config = dict(
    dataset='photos of plants, animals and fungi (iNaturalist)',
    train_examples=38949,
    color_jitter=0.2,
    arch='vit',
    norm='layernorm',
    drop_path=0.05,
    conv_stem=False,
    pooling='mean',
    residual_init='none',
    learning_rate=0.00089,
    weight_decay=0.3,
    adamw_weight_decay_other_params=0,
)
Rows from block 4 of a small multi-label image tagger, named by matrix and row number. Rows with one number within an expert belong to one neuron, the router's apart. Each number is 128 + 32 x the weight over its row's rms, rounded and kept within 0 to 255. All counts start at 0. After the name is the row's rms in percent of the matrix's.
Before each expert's rows are labels from the 100 images, of 14848, where the router gives the expert most weight on average: "top examples" is what is common among them. Only what is clearly more common there than usual is listed. The data: photos of plants, animals and fungi (iNaturalist).
# router: slot weights (model.blocks.4.mlp.router.weight, 16x256, trained with AdamW), inputs 0-63
# up: expert up (model.blocks.4.mlp.up, 8x64x256), inputs 0-63
# down: expert down (model.blocks.4.mlp.down, 8x256x64, transposed), outputs 0-63

# expert 7
top examples: kingdom Plantae; phylum Tracheophyta; class Magnoliopsida
router.14 118 [102  82  69 181 166 106 157 145 175 135 128 133 166 114 107  79 159 119  75 112 102 179  73 171 169  65  58 105 145  90 123 194 129 170 144 143  74 124 110  52 132 155 110 104 177 188 129 134 141 148 105 165  98  61 141  98  89 180 166 170 141 152 157 111]
router.15 096 [ 69 133 130 143 119 103 128 122 155 183 187 148 148 110 130  78 133  94 108 142 121 126 120 112 111  72 119 139  80 127 185 180  93 108 158 107  60 135  92  59 183 179 145 122 163 155 207 135 153  85 157 126 113 135 141 112 108 146 127 118 177 119 218  97]
up.0 103 [145 141 138 135 204 106 117  41 122 103 120  92 112 104  83  99 118 157  94 149 134 132 160 173 116 143 127 117 132 116 118 139 128 105  88 128 173 152 149 103 126  92 151 112 125 135  91 106 138 170 101 151 117  92  93 118  91  99 129 118 146  99  66 173]
down.0 091 [142 106 111 132 111 145 153 123 113 110 170 163 201 162  84 123 147 166 176 170 116 100 109 164 116 168 131 105 164  76 124 161 170 111 139  97 102 119 123  56 127 133 136 151 121 102 132 113 169 144  97 128 106  90  96 182 153 138 152 174  89 127 151 124]
up.1 101 [120 149  95 159 128 136 136 127  96 163 153 133 209 146 118  81  81 121  94 138 163 116 131 162 120 122  99 109 124 137 130 145  98 142 121 143 145 143 163 131 138 185  92 194 151  91 152 140 100 161 124  40 203  86 119  69 120 187 133 117 113 167 149 103]
down.1 101 [ 96 103 145 115 146 131 134  96  85  65 135 154 117 171 109 153 181 126 104 127 149 130 109 212 112 126 142 149 124 143 122 117 111 170 114 107  77 129  89 153  95  38 140 103  83 110 158 104 144 132 165 117 147  95  81 150 183  73 118 123 161 120 107 141]
up.2 099 [118 175 184 145 110 114 143 175 128  82 144 163  90 145  98 137 144 101 147  43 108 102 140 125 134 113 139 159 198 144 171 144 157 138 118 140 174 148 191 192 159 188 134 123 167 113  73 132  56 107 110 123 132  93 133 153 116  68 158 148 124 145 117 140]
down.2 105 [119 115 129 118 107 112  68 102 121 145 143 117 166  82  96  90 123 149 127 172 112 155 128 126 128  72 167 139  99 178 151 125 142  68  98 122 161 111 117 194  90 126 137 122 110  96 155 119  75 156 160  74 134 117 133 110 112 109 150 103 115 107 104 130]
up.3 104 [170 161 159 105 198  93 132 152 130 171 126 156 118 138 148  60 165 165 196 187 129 101 123  94 112  42 141  70 107 161  95 135 113 164 140 126 155 121 160 134 100  90 141 165 120 121 114 135 165 122 147 105 121 114 151  93 135  96 161  92 124 128 115 130]
down.3 114 [155 140 113 118 148  65 113 167 123  93 178 139 132 122 170 158 118  69 182 160  98 111 117 103  69 119 170 123 111  66 126 174  94 170 171 115 151 125 100 131 139 191  90 131 122 144 139 114 161 123 135 145  98 165 178 127 171 160 125 115 107 101  94  85]
up.4 097 [131 166  86 142  11 139 110 127 179 167 124 109 152 119 166 187 122 148  80 109 135  87 109  59 156 195  88  87 155 190 150 124  76 151 118  99 158 128 127 110  84 185  55 112 137 119 154 172  60 133 128 176 177 136 128 123 116  68 148  98 101  75  98  77]
down.4 101 [139 209 115 125 113  90  74 152 120  73 109 165 150 151 114 153 105  81 135  87 141  80 149 103 153 121  86 185  87 139 156 123 122 150 121 191 202 141 113 162 156  73 143 115  72 143 105 163 109 130  91 103 105 107 180  92 158  92 110 137 137 173  81 136]

# expert 0
top examples: class: Aves; order Charadriiformes; family: Laridae
router.0 087 [123 160 167  77 127 174 133 151 149 119 222 107 148 150 131 148 154 129 149 143  93 130 143 122  85 124 153 157 120 119 170  97 159 143 182  91 125 129 106 192 146 111  91 148 154  95 164 147 129 100  96 149 112 203  79 128 140  96 118 102 148 174 167 108]
router.1 104 [119 140 170  45  95 102  99 152 121 124 218 102 123 157 165 140 152 185 152 155 132 138 165  96 144  70 168 129 135 130 188  88 129 116 145 109 122 147 187 173 121 173  70 191  86 143 108 149 165 115 172 122 162 182  98  73 145  58  91 132 122 172 125 109]
up.0 099 [ 73  66 126 134 135 169 188 178 129 155 111 138  94 124 134 119 165 150  96 116 146 106 156 158 124 175 197 116 139 112 125 161 100 132 137 154 123 143 165 152 117 105 141 168 147 232 119 133  91 123 139 110  71 128 107 102 108 142 141 110 108 153 149 143]
down.0 106 [109 142 107 123 103 156 118 119 106 132 153  86  94  54  90 147 120  77 173  59 100 192  85 143  99 172 166  87  91  67  68 128  75 120 181 135 135 142 133  46 135  85 166 117 130 156 113 150 189 133 123 111 111 169 126 153  74 133 117 141 127 149  83 119]
up.1 092 [109 150 161 109  88 121 119 156 109  93  74 161 159 102 140 167 135 101 107 110 103 153 116 137 122 140 115 112 140 103 173 161  80 165 100 120  81 171 126  87 130 142 106  63  99 123  86 152 160 127 126 218 141 125 159 114 172 158 122 119  84 160 142 157]
down.1 099 [227 127 144 145 152 149 129 137  72 124 121 166 101  93 116 144 125 147 140 143 124 161 150 155 174 147 104 178 176 145 129  61 109 143 146  87 117 139 109  86 135 120 115 170 174 133 140 107 192  69 138  95 132  84 131  92 107 126 158 129 118 101  51 159]
up.2 102 [145  71 169 167  69 143 136 134 119 137 128 144 115 129 113 136 130 141 147 156 192  87 122  57 127 126 117 176 140 137 179 119 126 174 139 166 135  69 139  90 128 114 169 114 172 106  57 146  87 135 147 151 237  46  97  81 103 123 190  85 135 100 135  92]
down.2 104 [ 72 144 121 120 204 161 137 130 143 141 181 146 147 149 113 170 198 118  97  83 132  73 188 102 119 190 130 132 104  90 118  67 137 156 142 116 149 133 119 152 107 145 109  78 121  72 163 114 162  74 120 165 135 115 111 134 141 180 159  81  91 163 120 134]
up.3 097 [114 129 149 171  87  96 136 100 187 127 118 104 132 163 129 112 146 153 123 190 112  94 145 155 131 123  87 128 151 190  97 143 176  57 177 154  99  61  84 152  70 181  74 164 115 169 139 128 125 141 110  98 102  66 110 136  85 130 144 121  90 106 141 129]
down.3 102 [223 100 148 183 209  64  94 125 109 116  99  75 189 145 163 113 138 140  97 184 124 145 149 123 161 119  81  98 104 165 116 170 164 153 136 104 187 111 125 109 116  70  96  66 137 120 137 209 105 119 104 141 178  97  71 156 101 115 118 136 103 123 120  98]
up.4 095 [164 108 130 129 130 137  89  82 136  77 170 142 152 140 181 151 115  97  95  96 140 124 160  82 199 143 112 139 165 114 136  57 112  89 170 111 100 143 167 139 121 173 115 183 172  89 137 184 169  30 161 107 124 131 111  75 133  64 161 120  95 159 128 102]
down.4 096 [ 91 127 125 134 143 123  98 110 197 112  71 105  91  87  67 100 155  99 155 205 149 125 115  83  81 141 127 152 109  56 166 172 158 104  70 149 135 190  89 134 129 203 158 151 121 111 119 119 125 236 101 130 152 208  65 131 174  86  79  78 129  80 159  68]

# expert 1
top examples: phylum Chordata; order Anseriformes; family: Anatidae
router.2 105 [134 178  92 132 173 116  50  96 154 139 140 110 130 140 157 116 111 173 151 142 130 112 101 112 162 129 162 148 103 143 179  84 114 168  94 122 125 148 146  89 189 163 171 216 101  90 101 165 150 109 159 116 156 147 150 120 148 134 123 138 183 155 158 145]
router.3 095 [112 168 120 125 159 184  63  89  88 140 146  98 104 120 130 126 132 125 125 163 169 144 109 125 122 148 134 125 136 136 163 112 161 190 130 123 131 119  89 107 198 187 122 189 114  97  90 140 131 103 158 111 163 134 128 162 150 114 116 115 127 167 173 149]
up.0 096 [113 118 119 157 183 163 129  99  82  86 134  86 142 113 120 178 147  65 159 136 118 129 128 141 122 131 153 118 181 115  76 157 122 132 177 170 108 137 145 132 146 177 144 173 149 150  91 144 155  62 160 183 135 105 104  56  98  99 150 125 101  97 104 135]
down.0 100 [113  88 129 143 151 148 114  65 151 189 148  33 111 151 145 163 109 132 146 154 104 108 158 116 163 144 119 149 107 142 160 159 104 119 181 130 114 128 189 158 110 122 109 168 135 106 150 162 133 107 127 111 148 152  52 123  84 168  46  79 144 151 111  60]
up.1 095 [120 136  93  87  63 129 134 113 148 161 122 124 131 111 101 124 165  61  93 111 133 100  95 159 141 196  90 108  93  87  84 146 117  94 133 130 128 214 110 113 152 130 153  96 142  99 124  84  88 110 115 139 172 178 179 155  89  62 140  65 110 109 138 125]
down.1 098 [114 119 107  91 148 123 103 118 129 163 143 152  72  54 142 192 113 138 148 171 174 138 113 103 101 203 114 218 122 133 130  70  78 134 149 181 146  99 137 124 119 144 126 100 116 138 100 122  99 116 144 118 127 124  96  92  79 113 158  89 117  41 100 124]
up.2 100 [171  85 151 117 146 127 166 100 113  92 175 104 155 133  97  88 170 122 143 168 120 170 158 117 172 114 122 124  61 104 106 119 158  38 125 138  87 170 142 136  98 104 139 151 158  87 165 103 112 110 110 103 123 130 107 157 135 108 138 125 127 103 165 170]
down.2 099 [ 91  99 100  95  80 183 129 112 195 124 107  77  92 146 122 147 105 135 122 131 115 112  82  79 120 130  89 150 115 142 135 143  91 108 149 154 142 134 110 107 162 164 147 158 150 205 186 207  97  87  93 165 126 127 162 127 147 207  88 112 109  93 109  75]
up.3 094 [ 90 132 167 109  94 143  94 149 119 141 188  87 100 111 109 109 126 172  99 107 134 128 138 194 143 146 137 164 110 165 171  82  78 143 138  99 126 153 183 118 153 170 144  47 129 219 175 114 172 152 176 147 187 146 134 156  86 103 193 145 136 153 129 145]
down.3 103 [130 101 182 141 158 131 110 163 115 154  79 107 137 195 157  89 152 117 187  96  80 153  93 104 139 110 146 127  86 113 118 160 163 144 128  88 100 124 124 139 127  91 141 114 115 179 104 151 111  95 101 114 162 142 146  77 204 138 148 106 162 173  87 142]
up.4 099 [ 81 125 123 162 117 149 122 124 100 127 143 116 139 154 130 135 101 176  82 172 150 145 127  96  63 125 203 128 111 175 100 131 102 119 153 160 136 152  89  94  91 117 125 104 135 129 104  86  97 144 134 141 130 151 188 127 159 154 103 150 110 147  71 130]
down.4 099 [130 110 181 130 132 128 158  72 160 136 146 130 133 183 177  54 151 174 107 128 109 165 105 149  90 127  95 122 102 177 130 157 168 137  93 149 218 135 176 136 135 198  82 113 195 108  98 175 133 121 159 122 203  84 114 165  75 186 157 139  86  80 116 110]

# expert 3
top examples: class: Aves; order Accipitriformes; family: Accipitridae
router.6 101 [123  88 119 151 133 171 172 128 147 142 176 165 134 165 113 120 164 152 165 182 123 119  98 104 170 147  64 151 101 191 133 165 156 114  74 140 158 139  90 130  77 186  86  99 150 114 159 143 109 110  90 128  97 190  92 106 120 209 143 126 183 137 167  85]
router.7 103 [ 59 102  71 127 169 152 164  97 130 145 130 139 146 151 135 115 165 156 149 141  83 139  83  84 127 143 143 149 129 180  95 154 132 163 107 153 149 102 133 169 123 121  94 102 174 181  63 138 129 136 127 165 106 187 138 154 166 165 164 153 134 135 148 106]
up.0 100 [136 138 156 126 107  96 124 142 127  84 126 146 108 217 148 121  95  63 164  90  91 145 154  85 161  62 149 160  56  56  99  99 150 105 158 109 156 101 171 120 144 211 121 189 123 145 142 130 112 133 160  89 112 111 156  90 166 116 136  74 142 167 159  59]
down.0 104 [ 88 137 155 158 105 186  97 175 120 191 112 162 144 101 101 192 130 149 164  98 141 134 118 101 117 164 126  93 104 148  22 125 160 126 140 153 152 129 125 152 129  95 185 176  90 167 112 100 141 125 100 103 185 118 124  96 200 170 108 121 113 124 128  85]
up.1 088 [109 116 167  97  66 111  69 175 115  97 141  72 101 167 117  84  87 140  78 126 128 133 145 166 121  59 161 141 177  63 139 137 152 115  95  98 166  94 113 138 167 122 151 163 149 170 125 151 127 109  79 131 155 141 165 126 108 122 163 164 163 125 151 140]
down.1 091 [166 138 152 201 162  95 100 145 154 133 129 165 113 116 192  82 115 126  96 123  87 115 145  69 119 113 137  91  94  75  88 118 168 136  99 130  92 131 113 136 109 161 145 108 150 138 131 167 109 139 116  58  84 121 159  82 111 148 191 107 191 116 159 153]
up.2 094 [134 145 153 135 100  87 145 124 111 123 144 181 182 137 102 136 103  86 114 111 135 157 153 217 106 161 160 175  88 147 110 154 149 170 160 151  73 133 105  92 159  58 107  61  88 144  99 128 151 152 116 161 132 110 194 166 136 104 187  68 133 113 102 163]
down.2 094 [149 163 125 101  88 203  81 160 122 109 102 131 156  85 115 120 153 151 139 160 118 108 197 117  90 130 107 162 160 180 124 158 145 156 149 104 134 148 132 159 152 155 116 159 124 179 130 177 145 116 164 112 122  99 150 145  97 147  78 117 141 117 166  54]
up.3 104 [157 197 111 126 184  98 122 109 150 136  59  99 122 140 107 122  92  57 159 131 164 191 144 135 151  62 129 149 112 202 124 166 154  99 167 155 147 164 102 143 117 170 174 156  83 100 124 134 123  84 116  87 119 160 129 136 159  91 119 111 116  80 110 134]
down.3 108 [148 133 186 130  64 134 145  69 118 113 141 134 128 101 130  68  97 153 113 146 209 161 155 179  66 142 156 107 150 125 110 164 153 164 117 117 100 105 160 123 135 138 108 152 103 133 178 141  94 146  87 205 100  81 148  78 118 100 155 124 121 132  95 137]
up.4 099 [177 201 105 136 175  72 154 163  89 125 125 110 198 137 144  99 165 116 159 115  76 151 105 101 104  97 141 140 149 132 104 171 123  91  91 127 142 135  93 136 136 118 137 128 191 140 154  81 144  68 116 134 118  80 190 135 141 102 156 119 141  92  77 149]
down.4 099 [164 148 124 101 145 180 132 127 125 140 145 110 101  94 156 146  84  88 111 170  54 144 159  89 161  85  77  99 139 112 116 104  92 109 142  62  84 117 164 112  97 165 131 170 183 130 139 142 135 118 144 165 159 133 159 161 131 125 135 132 136 161 100 143]