Weights of a small multi-label image tagger.
Data: 38949 training examples, 110.4 epochs.
Rows from block 4 of a small multi-label image tagger, named by matrix and row number. Rows with one number within an expert belong to one neuron, the router's apart. Each number is 128 + 24 x the weight over its row's rms, rounded and kept within 0 to 255. All counts start at 0.
Before each expert's rows are labels from the 100 images, of 14848, where the router gives the expert most weight on average: "top examples" is what is common among them. Only what is clearly more common there than usual is listed. The data: photos of plants, animals and fungi (iNaturalist). In brackets: how many of the 100.
# router: slot weights (model.blocks.4.mlp.router.weight, 16x256, trained with AdamW), inputs 128-191
# up: expert up (model.blocks.4.mlp.up, 8x64x256), inputs 128-191
# down: expert down (model.blocks.4.mlp.down, 8x256x64, transposed), outputs 128-191

# expert 3
top examples: class: Aves (97); order Accipitriformes (38); family: Accipitridae (32)
router.6 [143 159  94 134 139 134 168 120 153 160 135 127 167 144 133 145 112 127 166 122 129 169 103  83 132 106 110 112 162 146 130 157 123 120 127 141 145 117 119 132 147 131 150 152 151 109  70  97 144 110 142 168 113 118 100 147 133 153 127 126 109 134 127  91]
router.7 [116 117 131  98 137 132 154 175 163  96 115 105 163 162 121 119  99 133 140 143  84 129  78  91 167 119  76 136 142 155 109 144 136 130 131 138 157 141 140 129 119 128 124 111 146 135  85 138 110 148 147 155 118  83 134 154 169 134  90 179  92 114 148  86]
up.0 [145 116 108 162 125 113 148  95 135 133 110 128 128 140  92 149 151 132 117 113 157 156 139 121 137 150  98 128 155 113 175 109 139 178 144 132 106 158 129  80 125 119 115 117 122 123 104 177 145 108 125 140 121 141 152 120 137 117 153 117 101 134 141 148]
down.0 [111 163 127 123 115 128 116 124 117 116  88  97 111 131 152 128 121  96  88 138 136 125 113  80  94 150 117 107 154 117  74 128 133 139 105 134  97 139 120 132 123 118  68 112 137 123 118 111 136  98 123 105 164 135 133 132 125 148 145 146 109 132 145 146]
up.1 [144 126 130 119 123 177  92 116 132 153 152 152 147 101 102 149 151 152 154 131 119 133 148 120 102 137 136 152 106 170 144 114 115 135 130 135 127  86 120 108 136 160 143 116 131 104 111 183 116 151 155 143 159 122 155 114 165 197  84 137 122  90 134 155]
down.1 [133 138 120 127  91  84 113 109  94 133 139 127 123 142 123 126 124 126 112 151 146 130 158 131  82 106 154 158 123 136 126 124 126  98 106 126 129 113  87 113 129 138 114 124 125 110 150 135 149 136 171 112 117 149 127 172 163 107 151  94 126 120 146 126]
up.2 [134 180 141 109 109 143 109  89 155 146 121 187 139 177  81 111 150 130 117 140 139  88 123 137  99 130 100 133 147 133 119 131  92 125 138 137 112 115 130 144 127 147 101 135 159 160 118  94 157 146 148  80 170 178 140 107 122 136 140 168 124 168 131 144]
down.2 [142 114 174 108 145 128 111 109 150 119 138 108 163 105 132 143 139 119 135 148 112 138 176 134 130 101 139 119 133 138 120 145 121 161 141 117 125 120 127 120 137 151 136 129  76 156  95  83 112 127 115 108 150 122 130 115 143 117  66 104 125  90 131 164]
up.3 [ 96 152 127 124 174 144 113 149 129 103 126 113 127 170 133  96 121 120 126 109 138  96 151 135  92 119  79 138  87 149 116  93 136 129 120 125 124 148 105 162 126 135  95 156 142 132  74 156 124 153  76 100 141 151 130 102  82 117 150 135 101 119 128 129]
down.3 [151 135 131 145 109 143 171 178  94 131 152 137 104 158 147 168 141 104 149  97 137 115 148 101 171 159 168 142 104 130 123 110 116 147 123 151 121 124 144 141 169 141 126 132  81 174 170 108 109 133 136 108 146 113  87 101 144 139 139 130 135 114 112 171]
up.4 [121 127 114 137 151 134 173 128 124 148 107 124 102 162 116 104 172 119 110 105 141 108 183 133 105  94 134 163 124 149 126 188 111 103 124 132 144 105 156 154 113 146 104 122 126 159 130 111  78  94 115 146 133 113 116 104  82 100 105 131 142 128 104 151]
down.4 [116 125  68 112 134 187 108 112 146 130 113 107 116 108 149 156 136 117 163 166 103 156 149  93 118 129 130  85 120  96 122 131 108 113 164  94 200 127 136 132 102 131 135 102  99 105 117 145 125 120  90 112 164 129 137 170 107  76  97 108 131 165 115 104]

# expert 0
top examples: class: Aves (93); order Charadriiformes (45); family: Laridae (27)
router.0 [134 164 111 129 184 136 137 152 124 132 131  98 152 117 122 108 110 132  99 139  69 120 101 132 137 112 106 133 171 140  77 149 118  77 100 128 128 131 114 121 134 143 128 118 146 142 131 140 107 141  86 123 119 103 158 142 146 136 157 121 121 175 154 116]
router.1 [156 147 121 143 153 130 164 120 111  90 144  91 162 110 149 116 164 157 149 132  82 189 147 150 129 104 129 145 150 115 103 137 112 100 137 116 119 153 100 127 168 140 158 129 147 158 120 113 124 103  91 133  98  93 158 122 155 136 122 124 112 146  94 148]
up.0 [137 115 124 149 110 155 113 130 123 136  83 132 147 124 128 123 131 126 129 137 128  73 100 132 134 159 118 137 153  91 145 144 126  68 160 134 156 116 146 128  92 156 128 130 119  63 157 110 125 123 126 155 109 131 146 102 150 147  95 160 127 139 174  88]
down.0 [144 136 137 138 125 118 150 146 129  92  94 150 113 138 125 126 128  74 115 120 124 106 129 127  98  83 122 153 138 134 132 118 141 132 144 143 137 121 120 175  90 145 154 149 167  73 113 130 133 117 122 131 116 138 121  85 125  95 128 153  84 161 125 166]
up.1 [130 129 116  99 124 144  93 108 128 157 137 151 122 104 117 137 163 177 111 123 167  82 125 118  60 126 132 127 116 139 106 124 132 126 148 158 147  97 163 120 107 137 147 141  89 107 119 139 126 152 121 110 109 126 127 106 100 124 132 113 122 118 103 124]
down.1 [ 89 113 134 149 114 123 153  96 139 137 130 176 102 131 169 109 193 140 158 168 185 110  86 135 148 132 125 142 144 106 114  94  94  84 133 132 123 113 122 100 125 160 109 110 129 106 133 175 134 135 107 127 147 134 138 146 160 137 128 127 121 152 129 118]
up.2 [ 86 131 121  74 125  80 121 108 150 116 110 134 159 157 126 113 150 161 141 135 121 139 143 140 147 134  93 118 166 196  98 107 155  94 126 180 119 122  82 107 137 147  89 120 158 152 140 159 159 139 113 126 129 147 145 166 111 124 119 157 147 130 100 142]
down.2 [137 120 114 106 112 161 188 139 155 123 156  97 145 115 146 143  98 127 135 116 113 133 144 123  90 116 135 139 126 158 147 151 144 171 134 147  83 129 126 145 136 108 110 180 104 118 106  62 103 159 143 111 127 117 111 142  96 175 105 131 153 171 131 138]
up.3 [147 127 134 126 120 132 147 151 144 110 104 116 130  73  89 147 109 157  99 116 124 123  99 151 122 113 133 139 146 133 159  89 151 128 163 170 137 167 106 113 128 108 100 111  83 148 137 123 122 116 153 129 148  66 121 165 155 110 125 140  81 139 134 116]
down.3 [106 120 101 155 167 131 113 124  91 140 135 146 147 145 143 104 147 146 125 171  54 102 125 111  95 131 119 101 116 131 131 136 119 176 132 140 126  78 115 158 138 116 114 136 153 145 146 164 104 141 155 137  89  98 183 136 150  85 109 103 127 123 144 142]
up.4 [142 129 109 133 109 106 116  79 119 101 176 134 111 116 102 152 116 137 146  98 141 124 122 118 137 140 115 101 127 140  93 151 107 131 157  82 122 104 113 107 136 130 104 137 141 125 109 133  96 120 119 100 182 143 115 136 154 147 135 124 153 116 171 115]
down.4 [112 139 156 129 150 119 139 102 115 121 108  92 104 131 112  94  97 124 161 163  91 112 147  80 118 104 145 142 127 125 129 148 145 119 165 137 164  95 135 115 139 138 128 147 116 127 187 122 131 171 147 135 113 116 142 150 137 173  85  92 143 137 164 136]

# expert 7
top examples: kingdom Plantae (45); phylum Tracheophyta (45); class Magnoliopsida (37)
router.14 [140  82 136  96  82 156 124 133 148 161  96 164 142 127 144 136 138 138 136 106 135 113 109 104 110 159 154  95 107 105 114 124 104 157 156  89 168 119 121 120  93 118  90 103 132 104 123 123 150  79 132 131 131 170  89 126  87 138 107 151 126 144 121 158]
router.15 [158 143 117 127 116 151  86 132 164 137 152 155 165 107 119 116 138  80 135 103 125 128  92 143 112 126 114 111 131 139 104 112  99 116 128  91 164 122 125 137  79 134  85  97 143 117  89 152 133 128 152 103 123 120  89 148 131 160 109 166 161 141 142 137]
up.0 [113 100 113 104 131 116 144 100  81  54 145 153 137 160 143  88 133 125 156 145 116 121 128 104 109 125 111 130  87 154 154  68 133 152 163 107  85 148 135  93 122 157 144 124  63 141 125 144 136 138 176 127 130 194 144 118 133 145 112 123 127 129 125  89]
down.0 [103 146 158 128 112 125 164 133 131  94 104 123  84 177  98 127 179 162 123 115 108 121 144 110 102 113 163 103 112 165  88  86 131 122  97 101 169 136 169 153 124 119 140 116 198 112  87 148 120 137  95 132 107 111 109 154 176  84 146 128 122 142  93 130]
up.1 [133 107 176 157 121 171 186 121 122 102 103 124 116 108 179 157 134 111 176 123  99 126 121 115 134 104  91 128 107 130 138 124 124  95 154 149 126 159 151 157 148 134 118 115 122 124 117 122 111  89 160 100 104 115  93 162 158 131 150 163 144 151 133 136]
down.1 [103 128  98 139 118 174 131 137 144 168 143 128 157 127  95 120 122  97 189 110  90 136  98 136 117 117 145 107 144 112 113 124 154 103 113 154 127 156 145 168 112 112  89 103 101 157  89 132 119 143 158 118 117 178 119 105  86 123 102 148 135 156 123 138]
up.2 [139 150 145 114 150 113 107 165  83 117 187 132 119 153 102 118 126 149 152 153 128 158 163 109  75 117 112 117 150 146 133 130 120  97 128 110 103  79 131 120 115 169 106 128 153 125 155 139  73 174 147 157 141 103 116 142 130 132 129 109 120 111 112  73]
down.2 [126 150 136 133  66 125 114  73 108 138 151 146 154 152 185 108 145 134 134 129 130 183 170 152  88 123 126 154 123 112 122 151 110 175 100 137  91 119 120 130  76 152 138 121 137 125 115 123 102  90 157 127 138  91 174 206 103 172 121 147 102 143 150 178]
up.3 [124 124 151 125 144  76 115 103 145 135 112 130 120 123 118 142 114  85 133  77 117 123 172 162  98 131  84 170 118  96 153 136  92 101 118  99 158  91 150 130 148  84 165 131 137  89 105 134 160 134  98 131 133 125 112 109 111 101 146 113 140  80 102 150]
down.3 [151 125 130  75 138 146 111 151 115 173 152 126 126 146 123 124 116 144 105 117 158 120 128 151 144 112 134 217 124 158 131 103 128 103 137 116 112 149 124 119 125 112 107 130 143 120  54  59 153 115 106 128 105 154 136 104 171 119 113 135 109  84 147  86]
up.4 [129 136 103 143 115 146 109 161 136 163 110 122  88 119 147 128 140 158 149 153 125 113 123 156 200 111 150  93 145 169 115 106 102 151 110 128 163 115 151 148 132  96 117 153  76  96 137 117 159 111 127 127 111  89 121 106 149 143  63 119 146 149 127 151]
down.4 [143 164 163  74 147 113 160 124 134  98 135 138 111 157 124 166  89 109 103 104 129  95 121 183 157 140 124  90  95 156 119 143 102 155 141 121 148  95 105 158 138 111 107 120 150 145 154 120  92 126 128 163 137 182 119 135 138 130 113 151 143 103 169 121]

# expert 1
top examples: phylum Chordata (94); order Anseriformes (28); family: Anatidae (28)
router.2 [111 152 147 105 123  96 109 121 142  82 146 152 162 135 139 117 103 123 152 160 145  97 102 173  98 144 120 176  69 136 115 148 130 100  90 124 134 150 133 105 151 161 149 137  83 155 135 148 127 114 127 173  84 119 122 136 151  74 125 147 106 150 131  74]
router.3 [100 149 148 165 101  71 113 135 130 127 114 139 130  88 131 118 101  93 173 159 122  96  88 136 121 138 100 137  87 142  94 153 117 100 111  94  82 165 112 106 100 138 142 114  99 136 112 146 144 141 131 159  95 136 120 139 164  78 127 148 140 177 165  76]
up.0 [130 150 171 126 204 113 135  86 166 133 117 117 142  98 131 141 143 157 158  95 122 142 131 111 160 100 129 137 142 185 109 156 139  94 109  87 109 154 153 142 167 124 106  90 145 170 128 125 113 128 140 129 149 103 134 150  91 151 119 153 107 173  89 114]
down.0 [140 143  95 134 106  80 124 156 157 116 110 125 120 153 123 142 121 116 121 167  79 167 107 165 170 137 159 142 105 131 110 155 141 131 105 123 156 118 112 132 126 115 123 148 110 135 136  85 102 147 111 132 139 126 109 159 133 136 102 155 138 148 114 147]
up.1 [118 170 116 112 129 121 140  87 127 126 109 159 160 167 138 121 108 141 120 128 147 172 182  90 132 135 148  79 105 130  97 137 111 127 128 143 131 179 149 133 156 115 123 141 133 136 146 118 140 166 135 136 152 150 117  86  81 132 129 117  86 130 120 168]
down.1 [116  97  98  79 108 131 146 146 142 143 137 140 132 102 130 134 152 101 134 159 138 100 116  97 118 144  99  97 111  62 131 110 102 147 124 102 104  93 141 109 139 123 117 111 142 161 161 105 147 124 136 163  87 165 146 160 119 127 159  89 158 115 114 137]
up.2 [128  93 103 165 121 114  99 118  73 117 113 144 131  97 164 131 120 165 123 108 112 119 114 164 148 120 128 111 128 112 132  86 152 123  78 153 114 129 151 166 119 119 102 147 191 130 154 143 149 125 127  89 126 101 118 104 114 148 145  98 109  85 161 119]
down.2 [149 162 109 159 143 102 141 151 138 101 106 158 116 130 132 128 116 159 146 130 123 111 114 115 162 154 128 132 163 140 151  93 122 152 154 164 135 111 109  94 129 101 142 147 141 173 135 128 106 155  88 129 133 150 118  57 100 112 130 114 109 146 123  70]
up.3 [120 107 122 153 145 149 106 119 143 151 172 149 142 121 140 151 175 100 135 101 112 126 136 131 122 148  99 110 136 142 137  87  77 173 160 124 121 128 125 109 116 123 114 152 101 140 138 119 177 121 151 115 133 145 111 127 136  82 143 173  97 117 121 145]
down.3 [157 148  90 134  97 106 115 152 105 110 131 142 140 159  66 150 186  86 182 111 159 102 102 107 111 150 139 122 147 119 141 140 124  73 140 144 148 146 144  95 108 110 107 111 155  99 116 153 164 150 158 116 127  97 145 127 104 143 168 180 116 164 141 118]
up.4 [132 110 141 154  78  95 144 125 151 124  70 132 122 130 189  93 162 115 127 133 128 107 139 113 138 101 113 122 139  89 128 113 136 113 129 126 145 145 137  89 100 147 119 111 133  94  92 132 167 181 100 143 128 135 169 160 126 145 116 138  92 129 140 168]
down.4 [ 85 129  88 107 125 135 122 141 143 130 137  93 147 124 130 100 150  99 107 103 174 134 135 115 150 105 126 126 125 138 114 142 137 156 116 151 108 139 149 140 115 156 149 125 148 115 147 118 127 103 110 128 107  95 115 110 128 100 111 109 135 108 143 113]